config.toml
arch = "transformer_decoder"
model = "autoregressive pixel model"
dataset = "retinal OCT scans (Kermany 2017)"
train_examples = 49215
image_size = 20
horizontal_flip = true
levels_per_channel = 32
vocab_size = 33
width = 256
layers = 10
norm = "layernorm"
norm_position = "pre"
hidden_act = "gelu"
mlp_ratio = 4
head_dim = 32
fused_qkv = false
bias = "all"
qk_norm = false
layer_scale_init = 1.0
parallel_block = false
inner_norm = false
drop_path = 0.15
positions = "rope"
tie_word_embeddings = false
init = "torch_default"
residual_init = "zero_last"
optimizer = "soap"
beta2 = 0.95
learning_rate = 0.0028
beta1 = 0.9
shampoo_beta = 0.95
eps = 1e-08
precondition_frequency = 50
max_precond_dim = 1536
one_sided = false
adamw_lr_other_params = 0.0014
max_steps = 9800
batch_size = 64
epochs = 12.7
lr_schedule = "wsd_sqrt"
decay_fraction = 0.4
final_lr_fraction = 0.01
warmup_steps = 290
weight_decay = 0.05
adamw_weight_decay_other_params = 0.05
Rows from block 5 of a small autoregressive pixel model, named by matrix and row number. Rows with one number belong to one neuron. Each number is 50 + 15 x the weight over its row's rms, rounded and kept within 0 to 99. All counts start at 0.
After each neuron's rows are labels from the 100 images, of 14976, where the neuron reaches its highest value: "responds to" is what is common among them. Only what is clearly more common there than usual is listed. The data: retinal OCT scans (Kermany 2017).
# fc1: MLP up (model.blocks.5.mlp.fc1.weight, 1024x256), inputs 128-255
# fc2: MLP down (model.blocks.5.mlp.fc2.weight, 256x1024, transposed), outputs 128-255

fc1.281:37 48 55 40 42 37 69 28 62 49 61 54 48 42 47 34 47 36 30 61 32 54 34 70 36 55 59 72 37 19 82 57 52 52 75 17 52 42 62 48 61 31 43 77 33 30 41 55 61 25 44 40 48 35 33 56 61 48 66 35 44 47 32 70 61 56 64 50 48 52 63 53 58 47 50 52 33 59 78 43 92 42 69 44 39 48 54 45 91 71 48 66 56 60 25 47 56 65 50 32 69 51 50 35 20 37 51 91 32 45 43 19 76 75 39 50 61 30 46 55 60 50 96 58 71 42 69 36
fc2.281:48 41 40 56 49 39 34 37 49 76 48 37 46 29 41 35 38 30 42 55 63 49 27 50 79 50 55 61 43 46 26 45 61 67 54 29 29 32 74 56 88 57 54 34 64 92 19 39 48 59 49 41 52 46 49 75 74 81 56 29 23 51 40 31 75 54 40 71 61 54 71 45 53 53 71 65 84 60 45 43 41 52 38 57 61 52 59 39 57 34 65 51 12 44 55 64 46 48 63 52 33 35 56 60 41 45 51 29 78 21 30 36 49 10 34 67 51 75 44 35 41 57 42 69 48 36 54 51
responds to: finding: choroidal neovascularization; finding: diabetic macular edema

fc1.140:57 60 37 71 32 58 34 79 55 61 77 42 66 71 28 58 38 20 38 23 64 53 61 46 43 20 28 56 39 46 33 54 64 62 74 71 52 60 52 43 65 58 45 75 34 69 32 34 47 46 35 56 41 48 49 46 53 39 49 38 72 39 48 61 47 46 52 65 56 70 38 57 41 63 61 32 39 25 23 74 52 46 54 38 34 34 42 50 57 65 53 27 56 42 56 52 37 67 46 37 32 55 57 65 46 53 62 36 77 16 76 56 47 45 46 53 21 47 81 61 72 61 70 72 58 48 50 55
fc2.140:50 66 62 42 69 62 77 40 68 49 33 12 52 47 71 55 49 50 57 74 69 40 62 34 70 66 43 25 55 54 43 46 37 43 59 44 44 62 41 62 48 36 44 31 60 45 64 32 47 60 44 45 42 53 37 52 54 49 96 70 56 27 36 53 53 81 59 73 43 64 54 45 57 82 55 24 57 41 53 29 41 65 45 63 38 48 42 30 57 46 74 51 27 34 52 15 69 38 57 44 75 59 62 60 34 43 53 56 64 61 37 45 54 35 27 39 62 55 32 38 26 39 41 54 51 43 68 53
responds to: finding: normal

fc1.750:66 38 32 63 61 43 43 47 44 53 56 68 52 34 67 61 57 66 33 55 56 47 36 30 45 50 27 49 54 41 62 64 44 39 47 78 29 78 70 63 36 47 56 62 68 55 52 44 40 57 53 19 41 45 38 46 47 40 21 61 56 55 49 35 40 66 58 63 47 67 46 30 38 46 59 36 31 32 59 58 61 46 30 38 64 49 39 27 35 53 78 83 38 49 48 34 58 86 49 69 75 45 71 70 39 59 55 38 43 62 35 37 60 59 43 48 61 49 40 64 56 56 39 50 45 42 37 39
fc2.750:52 72 54 21 77 45 55 70 63 64 36 66 84 43 36 66 69 68 28 62 43 44 66 52 50 37 65 62 27 57 67 78 57 58 53 55 49 56 51 55 55 50 38 54 40 40 42 60 50 46 47 59 39 33 61 67 32 32 69 64 33 14 41 49 53 65 30 35 51 42 33 27 42 32 51 41 63 23 47 34 55 49 46 52 43 65 59 39 75 35 50 82 25 50 46 51 75 17 59 42 37 45 51 49 52 29 40 53 65 58 63 70 27 52 44 41 69 53 32 22 67 82 53 21 52 63 38 56
responds to: finding: diabetic macular edema

fc1.275:52 31 59 56 74 31 60 44 41 32 47 22 45 50 33 44 46 39 42 62 58 37 51 68 70 31 61 53 65 51 58 43 38 51 49 66 48 68 64 58 65 68 65 64 86 07 53 55 61 58 54 77 76 45 44 53 45 91 43 48 65 99 70 38 46 68 77 39 60 33 38 60 78 34 44 44 57 56 26 43 47 05 43 39 69 53 32 50 77 31 53 37 66 46 67 69 53 53 56 66 63 16 40 69 70 35 34 43 45 78 29 36 18 36 41 53 42 42 67 66 42 48 56 27 36 72 54 49
fc2.275:36 54 28 21 48 80 53 60 37 62 44 37 27 53 51 33 49 43 48 69 24 50 63 58 39 54 40 42 59 52 39 78 49 22 48 44 57 63 46 40 52 60 27 54 50 59 65 43 75 50 64 39 45 71 35 55 49 44 75 61 21 26 51 48 49 45 18 49 24 78 27 61 39 69 54 29 53 45 63 52 46 75 55 50 48 47 57 31 45 59 67 49 40 28 52 62 54 49 61 46 42 85 33 39 45 50 31 71 55 45 68 99 67 55 45 96 29 38 59 54 67 41 54 72 88 12 67 64
responds to: finding: choroidal neovascularization

fc1.613:21 28 36 49 67 53 71 66 26 51 46 19 38 42 48 47 65 42 47 57 37 38 54 42 43 70 46 48 43 52 50 61 06 46 50 55 56 74 87 40 52 38 69 30 32 83 59 66 61 26 79 30 49 49 52 76 68 53 31 54 63 71 31 89 45 59 53 43 61 74 82 49 48 59 55 57 30 62 54 46 52 45 46 39 23 19 36 30 49 45 71 52 57 42 61 62 42 31 39 43 39 56 54 28 53 72 55 41 68 34 25 50 54 73 75 58 35 64 20 46 48 40 44 71 40 26 48 49
fc2.613:71 39 59 48 51 54 23 65 38 52 42 54 53 25 34 41 65 44 74 44 50 55 51 36 82 38 57 37 56 49 38 38 62 65 61 59 55 38 21 31 45 43 52 65 66 59 56 32 26 34 40 25 42 63 26 26 17 41 68 34 48 47 47 46 49 77 36 44 43 56 30 73 45 63 61 44 68 51 66 57 47 58 48 78 32 71 61 33 36 46 15 62 70 29 49 57 51 77 67 74 52 24 55 51 17 37 45 51 54 42 45 66 61 53 41 33 72 44 55 44 49 60 46 39 69 14 68 60
responds to: finding: diabetic macular edema

fc1.177:77 59 64 62 36 66 47 54 47 66 63 23 30 54 42 32 69 66 62 55 58 22 56 35 54 45 38 50 45 57 56 89 59 62 35 48 66 53 51 40 46 62 31 65 59 47 53 54 65 49 19 51 35 21 29 47 51 39 38 49 45 53 46 56 36 88 56 42 50 44 86 52 42 30 41 41 78 80 61 69 54 44 60 43 54 57 47 55 38 85 37 50 38 24 37 62 76 51 53 49 40 74 34 30 29 65 56 55 54 52 56 50 52 60 68 52 73 39 36 44 50 68 50 64 59 53 56 41
fc2.177:56 65 32 54 64 52 41 38 37 30 55 64 57 68 41 53 29 62 53 43 55 64 30 55 58 56 75 41 36 37 51 40 52 35 50 48 52 27 35 59 31 25 43 36 47 24 30 60 09 40 41 56 33 55 87 49 40 43 52 58 38 48 83 74 58 37 31 83 55 68 82 59 55 44 35 71 31 14 72 60 36 45 64 62 41 82 42 47 48 52 36 42 66 56 39 31 44 70 41 58 64 28 36 55 48 40 23 38 48 42 60 39 37 38 73 57 54 24 38 43 72 47 35 38 54 34 60 64
responds to: finding: normal

fc1.59:24 45 52 24 42 51 51 64 49 48 49 69 37 80 36 65 41 47 34 53 56 51 40 31 55 49 52 60 58 83 66 51 64 32 56 51 38 88 49 30 28 33 27 56 57 44 42 48 83 44 16 45 53 46 40 40 45 63 37 60 52 39 50 69 46 45 24 46 55 52 57 44 82 55 44 66 69 64 69 60 44 40 43 42 30 33 64 48 46 35 37 36 20 47 78 44 56 67 65 67 42 52 40 72 74 47 48 49 44 59 32 49 52 43 68 50 69 52 65 39 74 24 40 18 21 47 48 39
fc2.59:44 65 62 75 78 70 42 49 53 32 51 60 67 52 34 70 50 50 56 53 48 48 67 53 49 43 41 41 68 52 85 76 58 81 57 50 58 29 55 56 56 49 35 22 27 59 61 34 40 53 32 55 37 48 39 47 58 27 44 52 68 38 63 19 63 52 67 55 38 55 46 41 36 45 46 55 41 29 71 49 50 68 56 67 84 44 45 65 67 52 46 85 63 27 36 20 43 55 44 60 67 55 61 38 39 69 57 80 27 51 52 47 56 53 71 56 66 48 71 59 32 68 51 56 81 61 61 67
responds to: finding: choroidal neovascularization

fc1.328:41 61 58 49 37 47 56 47 56 60 47 26 49 54 64 42 32 44 59 16 67 87 80 99 60 63 45 40 64 69 65 46 36 48 67 49 63 50 59 39 46 37 47 41 52 31 38 40 22 61 59 59 56 52 55 51 40 47 60 52 68 71 63 83 38 50 50 43 41 39 27 42 44 38 42 68 56 59 20 58 50 40 86 61 42 45 67 58 45 48 47 45 49 72 35 47 74 42 29 28 46 56 39 48 77 45 93 58 43 53 53 32 56 62 57 51 33 25 62 39 50 71 49 38 45 44 51 60
fc2.328:38 31 41 54 48 53 49 62 67 73 45 42 36 60 22 77 41 52 69 30 75 62 30 66 21 80 35 48 47 63 46 47 38 54 49 32 44 56 79 53 43 40 84 42 62 27 52 31 28 50 42 47 70 26 34 40 52 48 45 54 51 28 57 36 36 50 43 50 45 43 26 57 51 49 51 42 30 55 48 45 43 55 55 72 45 56 46 55 40 57 42 30 45 91 38 67 44 56 52 54 64 51 18 32 67 55 70 37 41 00 69 56 39 32 50 43 73 47 66 54 45 63 70 65 44 46 49 59
responds to: finding: choroidal neovascularization

fc1.162:54 33 28 49 65 42 35 50 82 49 29 64 51 34 38 48 79 36 23 34 64 36 59 35 34 63 28 75 51 44 61 55 26 62 38 35 33 36 57 45 49 44 31 55 65 66 37 39 20 30 60 51 69 49 54 29 47 62 31 36 47 55 46 51 54 50 45 53 31 70 47 85 39 63 42 59 53 45 46 34 61 69 48 47 43 28 67 54 47 38 37 41 51 47 37 76 50 89 28 42 67 53 58 72 57 64 50 49 48 48 75 71 65 37 40 55 41 73 25 50 65 62 47 47 61 20 45 61
fc2.162:41 48 66 66 71 64 55 48 54 12 77 80 45 63 56 32 30 44 57 65 40 55 47 61 92 64 44 54 10 88 29 52 80 53 84 19 62 49 42 45 43 50 38 51 31 55 59 39 47 62 54 53 28 64 51 45 56 65 49 56 50 47 53 51 51 59 68 09 51 53 42 63 42 32 56 60 55 66 56 34 52 29 31 37 65 55 44 51 39 61 38 52 52 39 33 46 59 35 28 75 28 43 52 60 27 38 25 52 26 61 64 73 48 82 47 43 74 51 72 24 52 54 44 71 19 47 44 48
responds to: finding: diabetic macular edema

fc1.86:55 72 57 57 64 22 36 68 36 52 51 63 53 51 83 67 49 25 37 33 42 69 53 58 58 32 49 51 67 45 33 59 58 44 46 69 39 72 64 29 64 59 66 71 60 27 65 84 30 53 70 58 41 76 65 47 61 55 40 75 46 41 59 41 58 41 53 75 54 52 71 59 42 55 31 53 66 46 66 44 63 33 40 70 54 44 69 50 63 53 81 24 60 57 42 35 79 42 45 61 49 65 46 34 38 78 63 57 76 48 36 61 58 43 36 66 78 54 72 52 41 64 37 61 46 47 39 98
fc2.86:66 49 55 56 48 75 36 65 57 52 42 65 28 42 52 46 31 62 76 63 41 28 37 61 36 54 61 57 33 53 75 69 68 31 57 40 66 30 53 59 60 46 40 50 67 57 53 47 67 74 52 45 67 51 34 35 55 48 51 38 71 31 42 67 51 64 34 64 50 44 18 61 33 62 54 63 30 38 40 51 58 75 33 38 59 34 24 68 50 49 53 34 47 42 39 42 34 60 52 45 27 51 62 58 68 10 27 11 30 70 60 38 68 51 41 39 67 68 19 54 72 29 60 56 52 38 66 46
responds to: finding: normal

fc1.158:78 81 26 46 52 71 48 43 50 37 34 34 12 75 12 32 49 42 38 43 49 64 64 36 47 41 62 45 71 52 63 43 57 63 65 46 25 48 50 44 44 35 49 75 51 74 37 20 50 32 60 51 47 60 54 42 75 82 46 59 23 68 65 52 24 57 49 73 20 64 66 53 83 38 61 37 30 52 43 55 29 59 39 44 71 48 39 84 46 38 49 35 62 34 80 75 34 63 58 46 46 51 23 42 71 49 75 44 49 46 38 65 34 34 38 66 57 62 55 64 55 50 65 53 43 35 61 39
fc2.158:66 33 21 34 37 52 27 57 65 41 42 59 55 51 63 58 53 41 55 65 50 53 63 58 47 67 73 40 33 40 48 40 42 60 50 53 66 48 60 48 31 38 44 38 62 28 45 46 35 68 60 20 46 43 76 16 36 46 81 75 39 25 36 50 17 38 55 55 45 48 45 67 32 71 59 76 45 59 83 32 40 62 66 47 68 33 20 43 50 12 48 26 53 41 80 81 42 40 55 39 71 40 25 53 30 54 51 76 53 38 59 63 51 51 64 41 56 33 73 66 32 43 49 43 52 32 37 55
responds to: finding: choroidal neovascularization

fc1.560:63 42 41 34 42 53 51 50 36 47 41 76 50 64 35 40 71 41 40 47 66 33 50 58 51 44 71 48 62 67 36 31 61 43 43 31 61 59 41 56 48 47 76 49 19 35 55 62 47 60 35 44 69 43 58 27 40 56 48 51 59 62 61 25 46 45 60 46 84 46 74 75 66 43 77 44 51 51 53 48 25 31 33 73 41 42 55 33 55 50 38 53 24 44 55 39 77 61 57 64 32 57 42 39 32 69 70 69 80 71 47 50 39 46 59 36 61 60 36 25 49 55 57 63 57 53 51 30
fc2.560:51 51 53 53 32 51 56 36 50 36 55 52 76 34 62 30 52 35 53 57 47 21 47 55 33 73 28 51 62 55 67 39 30 72 52 51 27 44 51 51 61 42 44 55 38 81 79 65 51 32 81 44 33 31 64 54 42 36 40 32 45 51 40 53 35 55 33 51 14 74 19 26 65 13 58 50 38 55 65 35 33 59 48 52 47 60 53 24 66 51 54 11 57 44 75 40 46 59 40 54 69 47 22 27 42 43 53 27 56 37 34 47 55 31 45 45 33 41 30 52 11 42 78 38 56 19 25 56
responds to: finding: choroidal neovascularization

fc1.350:32 15 52 76 53 51 28 39 65 53 62 61 57 51 67 55 58 66 39 50 65 48 40 63 61 65 44 61 37 50 34 71 51 51 35 16 49 50 71 50 36 52 50 42 52 58 53 85 41 37 72 60 58 47 49 44 49 48 49 37 39 64 44 30 64 59 45 45 40 81 50 38 48 52 78 25 59 46 71 40 67 89 65 22 48 33 37 67 57 79 50 35 72 55 71 28 44 27 26 66 59 47 54 45 55 60 58 52 28 56 53 70 58 57 45 27 64 46 34 20 11 75 76 52 49 31 63 46
fc2.350:54 46 39 48 51 27 35 47 56 50 31 53 90 38 53 34 76 49 60 46 38 39 21 33 51 42 43 53 61 57 74 54 33 22 54 75 46 56 23 77 51 60 67 45 50 66 43 43 62 61 59 38 59 60 52 75 57 98 47 65 41 65 76 24 44 51 43 66 64 16 44 38 42 47 48 67 41 62 65 64 60 53 61 72 62 58 34 54 65 51 76 53 34 58 65 62 38 41 67 76 60 71 55 55 57 52 48 77 56 47 45 43 46 51 62 44 55 75 56 59 30 60 39 45 77 49 63 61
responds to: finding: normal

fc1.753:71 59 37 46 57 48 55 23 45 62 51 70 36 32 53 65 45 22 43 57 40 37 36 49 45 75 35 56 64 69 31 68 16 36 67 53 57 73 38 51 70 75 40 40 72 53 66 57 33 59 62 49 52 53 33 47 61 49 28 59 53 77 52 37 24 64 31 63 58 46 77 37 43 61 33 64 47 80 36 35 69 37 39 38 86 71 61 51 32 42 61 22 47 72 33 53 69 99 61 56 53 27 59 72 60 48 56 31 58 46 40 60 64 58 64 54 30 40 58 69 71 66 42 38 51 49 64 52
fc2.753:85 26 54 41 46 50 23 47 55 62 57 57 48 42 54 54 48 39 58 19 52 62 42 27 48 52 33 78 42 68 50 76 85 42 23 46 29 57 47 63 65 47 27 62 34 63 44 72 83 59 47 57 57 45 45 75 61 50 44 77 58 51 35 45 18 75 50 73 72 49 22 40 51 45 63 44 72 67 53 68 29 26 51 49 48 53 42 56 66 41 58 63 26 85 87 61 43 47 66 79 28 59 60 39 30 38 54 67 50 60 68 50 50 36 34 42 56 21 31 93 50 71 57 49 59 47 58 63
responds to: finding: diabetic macular edema

fc1.29:29 56 49 31 65 39 78 18 48 47 30 77 57 78 26 67 18 76 67 38 21 61 56 50 40 48 50 54 79 65 88 44 50 62 44 60 76 68 37 80 38 28 46 49 54 30 76 47 56 52 45 58 32 51 53 44 69 53 38 42 35 53 50 29 40 55 54 49 58 41 58 41 48 52 82 52 45 49 50 47 47 57 45 58 66 39 59 58 45 73 47 45 76 61 59 48 46 31 53 65 52 51 37 54 55 49 62 43 40 42 53 48 38 19 50 38 66 32 59 69 66 55 15 58 18 49 40 40
fc2.29:71 42 97 45 30 46 42 49 60 43 50 36 66 74 54 60 42 74 34 43 53 61 60 54 29 42 36 39 61 34 65 45 26 89 70 47 50 68 58 32 56 47 16 65 66 57 31 46 75 52 38 89 30 54 42 63 50 53 47 49 59 37 62 27 72 59 75 36 33 51 37 41 32 60 43 72 14 61 48 49 45 63 57 57 56 52 35 50 38 28 58 58 57 54 27 73 69 54 47 40 67 28 35 75 56 57 51 68 48 31 68 95 26 54 35 51 49 46 46 46 40 61 11 74 73 60 38 62
responds to: finding: choroidal neovascularization

fc1.221:60 52 40 27 37 48 91 37 63 61 59 56 26 64 43 41 75 36 57 64 38 66 44 21 42 60 28 36 79 38 58 29 36 50 46 72 77 49 28 43 26 40 40 39 56 29 54 72 64 42 34 46 51 37 62 41 40 50 34 78 57 41 47 32 12 69 42 70 62 44 31 60 75 33 33 41 47 30 41 39 36 33 62 58 24 58 40 57 36 70 51 79 31 72 60 70 56 78 29 35 52 78 39 50 54 48 47 63 58 67 37 43 48 34 67 48 28 64 53 56 53 41 52 37 39 59 50 69
fc2.221:59 47 65 59 92 60 31 66 81 35 45 38 22 75 41 58 42 52 47 76 73 37 47 44 47 26 70 38 69 72 75 40 59 69 63 39 46 66 42 47 58 48 56 73 74 45 59 35 68 59 62 70 54 39 19 46 64 66 38 60 54 40 49 42 38 55 59 46 62 63 42 45 23 55 55 35 51 44 45 31 53 77 68 55 60 48 56 52 59 06 53 48 40 58 23 66 59 42 62 44 64 54 68 70 48 39 73 39 51 66 45 39 42 40 22 44 42 59 53 36 25 38 26 88 61 63 44 49
responds to: finding: choroidal neovascularization

fc1.512:68 55 30 27 58 34 41 38 85 55 64 51 41 67 42 63 34 44 69 42 51 43 72 38 58 67 57 43 77 73 45 61 41 52 60 56 48 56 55 42 53 40 43 78 19 53 45 24 49 47 55 59 69 67 30 43 27 63 54 63 42 69 66 51 44 46 55 23 29 74 45 75 45 54 32 37 62 52 43 64 55 44 69 47 87 59 41 41 24 66 39 58 22 65 68 74 45 72 61 66 42 14 54 52 67 43 57 55 67 39 59 30 21 66 44 59 41 62 66 54 43 63 33 43 36 34 58 71
fc2.512:58 60 76 55 56 29 46 65 44 42 76 28 46 46 47 48 65 55 36 42 67 53 72 58 38 63 43 59 79 61 72 70 45 51 39 37 51 52 39 44 30 53 30 65 58 46 62 43 42 63 73 62 31 59 29 42 51 48 43 41 62 40 76 44 35 52 45 48 69 55 61 68 50 57 45 64 69 71 56 65 58 77 62 60 39 69 50 55 39 25 50 65 68 23 95 41 48 46 14 38 52 29 63 61 28 58 40 23 62 34 57 31 65 78 40 59 66 51 50 49 53 38 40 35 38 36 17 57
responds to: finding: diabetic macular edema

fc1.117:79 47 60 43 57 47 29 61 64 44 24 60 63 46 43 51 30 35 41 58 52 17 60 51 74 45 50 76 57 36 67 39 51 55 82 41 76 42 39 35 50 34 61 82 34 55 52 65 62 48 41 32 55 29 51 59 72 55 52 75 60 24 52 56 16 44 59 58 43 50 36 43 61 55 67 67 74 73 34 77 42 54 64 29 62 43 24 44 62 51 55 70 26 44 54 55 50 21 78 51 45 63 70 51 62 78 39 55 30 57 27 39 52 33 55 56 34 81 52 48 70 75 22 30 35 49 43 44
fc2.117:46 58 42 76 52 50 72 40 41 67 82 53 41 49 64 53 65 05 69 50 74 53 55 70 56 49 82 55 40 20 54 43 76 49 60 44 65 58 40 54 72 43 52 62 39 51 31 43 57 44 36 49 24 80 47 39 55 49 78 25 53 58 45 60 46 33 46 41 75 52 58 66 50 42 45 65 59 71 57 49 45 45 36 40 39 68 46 22 40 24 37 41 44 33 56 27 62 37 40 42 60 36 32 72 46 80 45 71 48 19 62 60 37 66 61 47 60 46 51 64 49 53 37 48 36 42 66 45
responds to: finding: diabetic macular edema

fc1.200:57 73 57 19 78 75 49 30 57 55 44 44 59 37 46 38 56 75 56 28 59 48 64 99 33 38 52 33 35 58 39 26 41 51 55 50 44 32 54 47 41 52 36 34 57 52 64 43 48 48 26 48 55 54 52 64 47 41 40 85 65 53 58 84 39 52 24 49 39 49 64 22 45 43 77 41 58 51 09 35 74 51 31 63 49 50 70 66 65 56 51 39 54 68 76 55 49 44 46 62 44 40 80 85 50 35 39 44 39 52 61 40 48 61 58 55 41 50 27 52 54 45 31 99 61 32 84 37
fc2.200:47 53 36 46 70 40 61 52 64 83 47 32 21 43 29 21 64 40 47 60 42 40 35 53 59 49 51 59 72 61 79 57 68 59 50 66 32 56 47 43 42 41 48 54 49 18 39 43 39 46 47 71 38 32 40 65 32 35 50 33 73 54 45 34 40 75 60 56 37 58 45 23 55 59 32 69 59 60 42 44 74 32 45 73 54 54 67 42 41 64 74 57 60 61 42 54 46 64 59 71 42 73 39 40 54 71 47 64 44 18 00 60 74 45 37 57 57 56 32 59 50 68 33 37 28 63 24 19
responds to: finding: diabetic macular edema

fc1.382:43 34 31 41 44 60 54 50 49 39 57 47 18 76 39 63 55 41 53 67 58 27 56 54 29 21 46 59 44 51 25 71 57 48 51 29 46 22 63 31 56 43 65 49 41 40 53 33 44 68 55 43 49 41 58 43 64 49 55 24 48 30 38 81 45 76 28 59 60 64 40 59 39 34 29 24 61 51 69 63 59 38 45 52 48 34 46 51 51 53 73 35 44 54 39 51 50 37 00 60 26 42 66 26 63 43 50 23 50 41 71 53 65 88 15 70 18 52 53 66 72 53 79 71 48 57 56 66
fc2.382:49 55 40 45 55 55 46 54 43 51 50 54 60 51 38 46 28 54 44 55 51 62 43 43 46 75 34 37 45 31 61 41 50 38 44 47 04 61 36 34 60 53 33 37 36 35 39 50 44 61 35 61 63 78 58 57 38 35 51 23 61 79 50 22 65 52 58 55 33 36 32 50 67 55 46 33 61 55 78 43 35 66 39 59 68 56 64 29 62 52 58 53 51 44 58 32 20 48 83 20 54 76 44 52 54 62 59 59 64 52 68 53 44 27 70 68 64 57 45 56 34 46 51 66 75 30 41 79
responds to: finding: diabetic macular edema

fc1.211:31 48 70 74 45 37 50 73 66 50 69 61 34 32 42 60 39 45 41 52 40 45 42 62 52 45 84 78 56 68 63 55 40 69 17 58 48 55 19 48 44 43 49 45 47 41 47 60 35 51 46 49 56 39 72 36 46 77 76 53 15 41 49 53 47 48 59 62 46 72 45 11 14 41 61 31 31 69 50 63 66 34 72 58 39 66 41 74 57 70 41 48 47 58 43 54 30 18 85 57 37 57 37 47 52 58 57 33 55 35 41 84 23 45 53 52 59 65 68 47 55 62 55 37 47 40 20 48
fc2.211:36 46 60 63 65 53 61 47 37 36 39 54 41 58 62 65 64 82 33 53 50 65 55 52 43 43 38 55 64 43 34 82 54 47 61 54 32 41 30 67 68 37 31 42 36 50 55 64 42 60 34 66 70 48 41 60 15 55 79 35 36 41 60 44 62 83 46 48 47 53 32 38 41 39 39 58 29 39 59 38 89 55 63 83 41 31 54 50 60 41 50 46 34 35 48 25 60 54 37 84 37 47 51 45 70 55 53 40 64 91 61 47 71 50 25 55 67 67 47 57 27 54 53 37 54 49 13 53
responds to: finding: diabetic macular edema

fc1.599:75 24 13 41 40 60 45 62 18 42 47 54 24 63 42 66 63 67 33 50 40 62 54 20 42 34 37 17 46 41 30 56 53 43 50 52 57 44 47 34 72 44 42 55 25 56 37 54 51 63 32 48 34 50 47 44 52 63 34 70 68 46 61 45 40 61 41 72 67 29 67 39 44 71 48 55 33 51 62 62 68 53 82 47 49 42 31 54 60 36 57 37 55 45 68 60 45 45 40 68 33 41 75 46 51 69 44 41 54 65 50 28 56 48 62 39 65 73 67 71 52 23 48 51 55 47 35 27
fc2.599:73 67 47 25 56 29 45 44 52 47 57 34 55 41 78 71 39 10 78 60 51 29 34 52 36 58 66 86 61 66 44 38 53 38 36 62 41 68 53 65 55 35 44 39 58 57 66 60 51 55 56 61 37 29 51 54 54 56 75 37 54 36 45 41 74 69 72 40 56 65 21 69 31 44 62 80 34 52 52 46 56 58 37 62 65 72 58 20 54 49 53 48 44 65 76 51 61 35 59 34 62 67 56 58 34 68 27 41 72 50 57 29 49 27 76 82 35 30 43 25 46 25 46 33 54 38 48 41
responds to: finding: choroidal neovascularization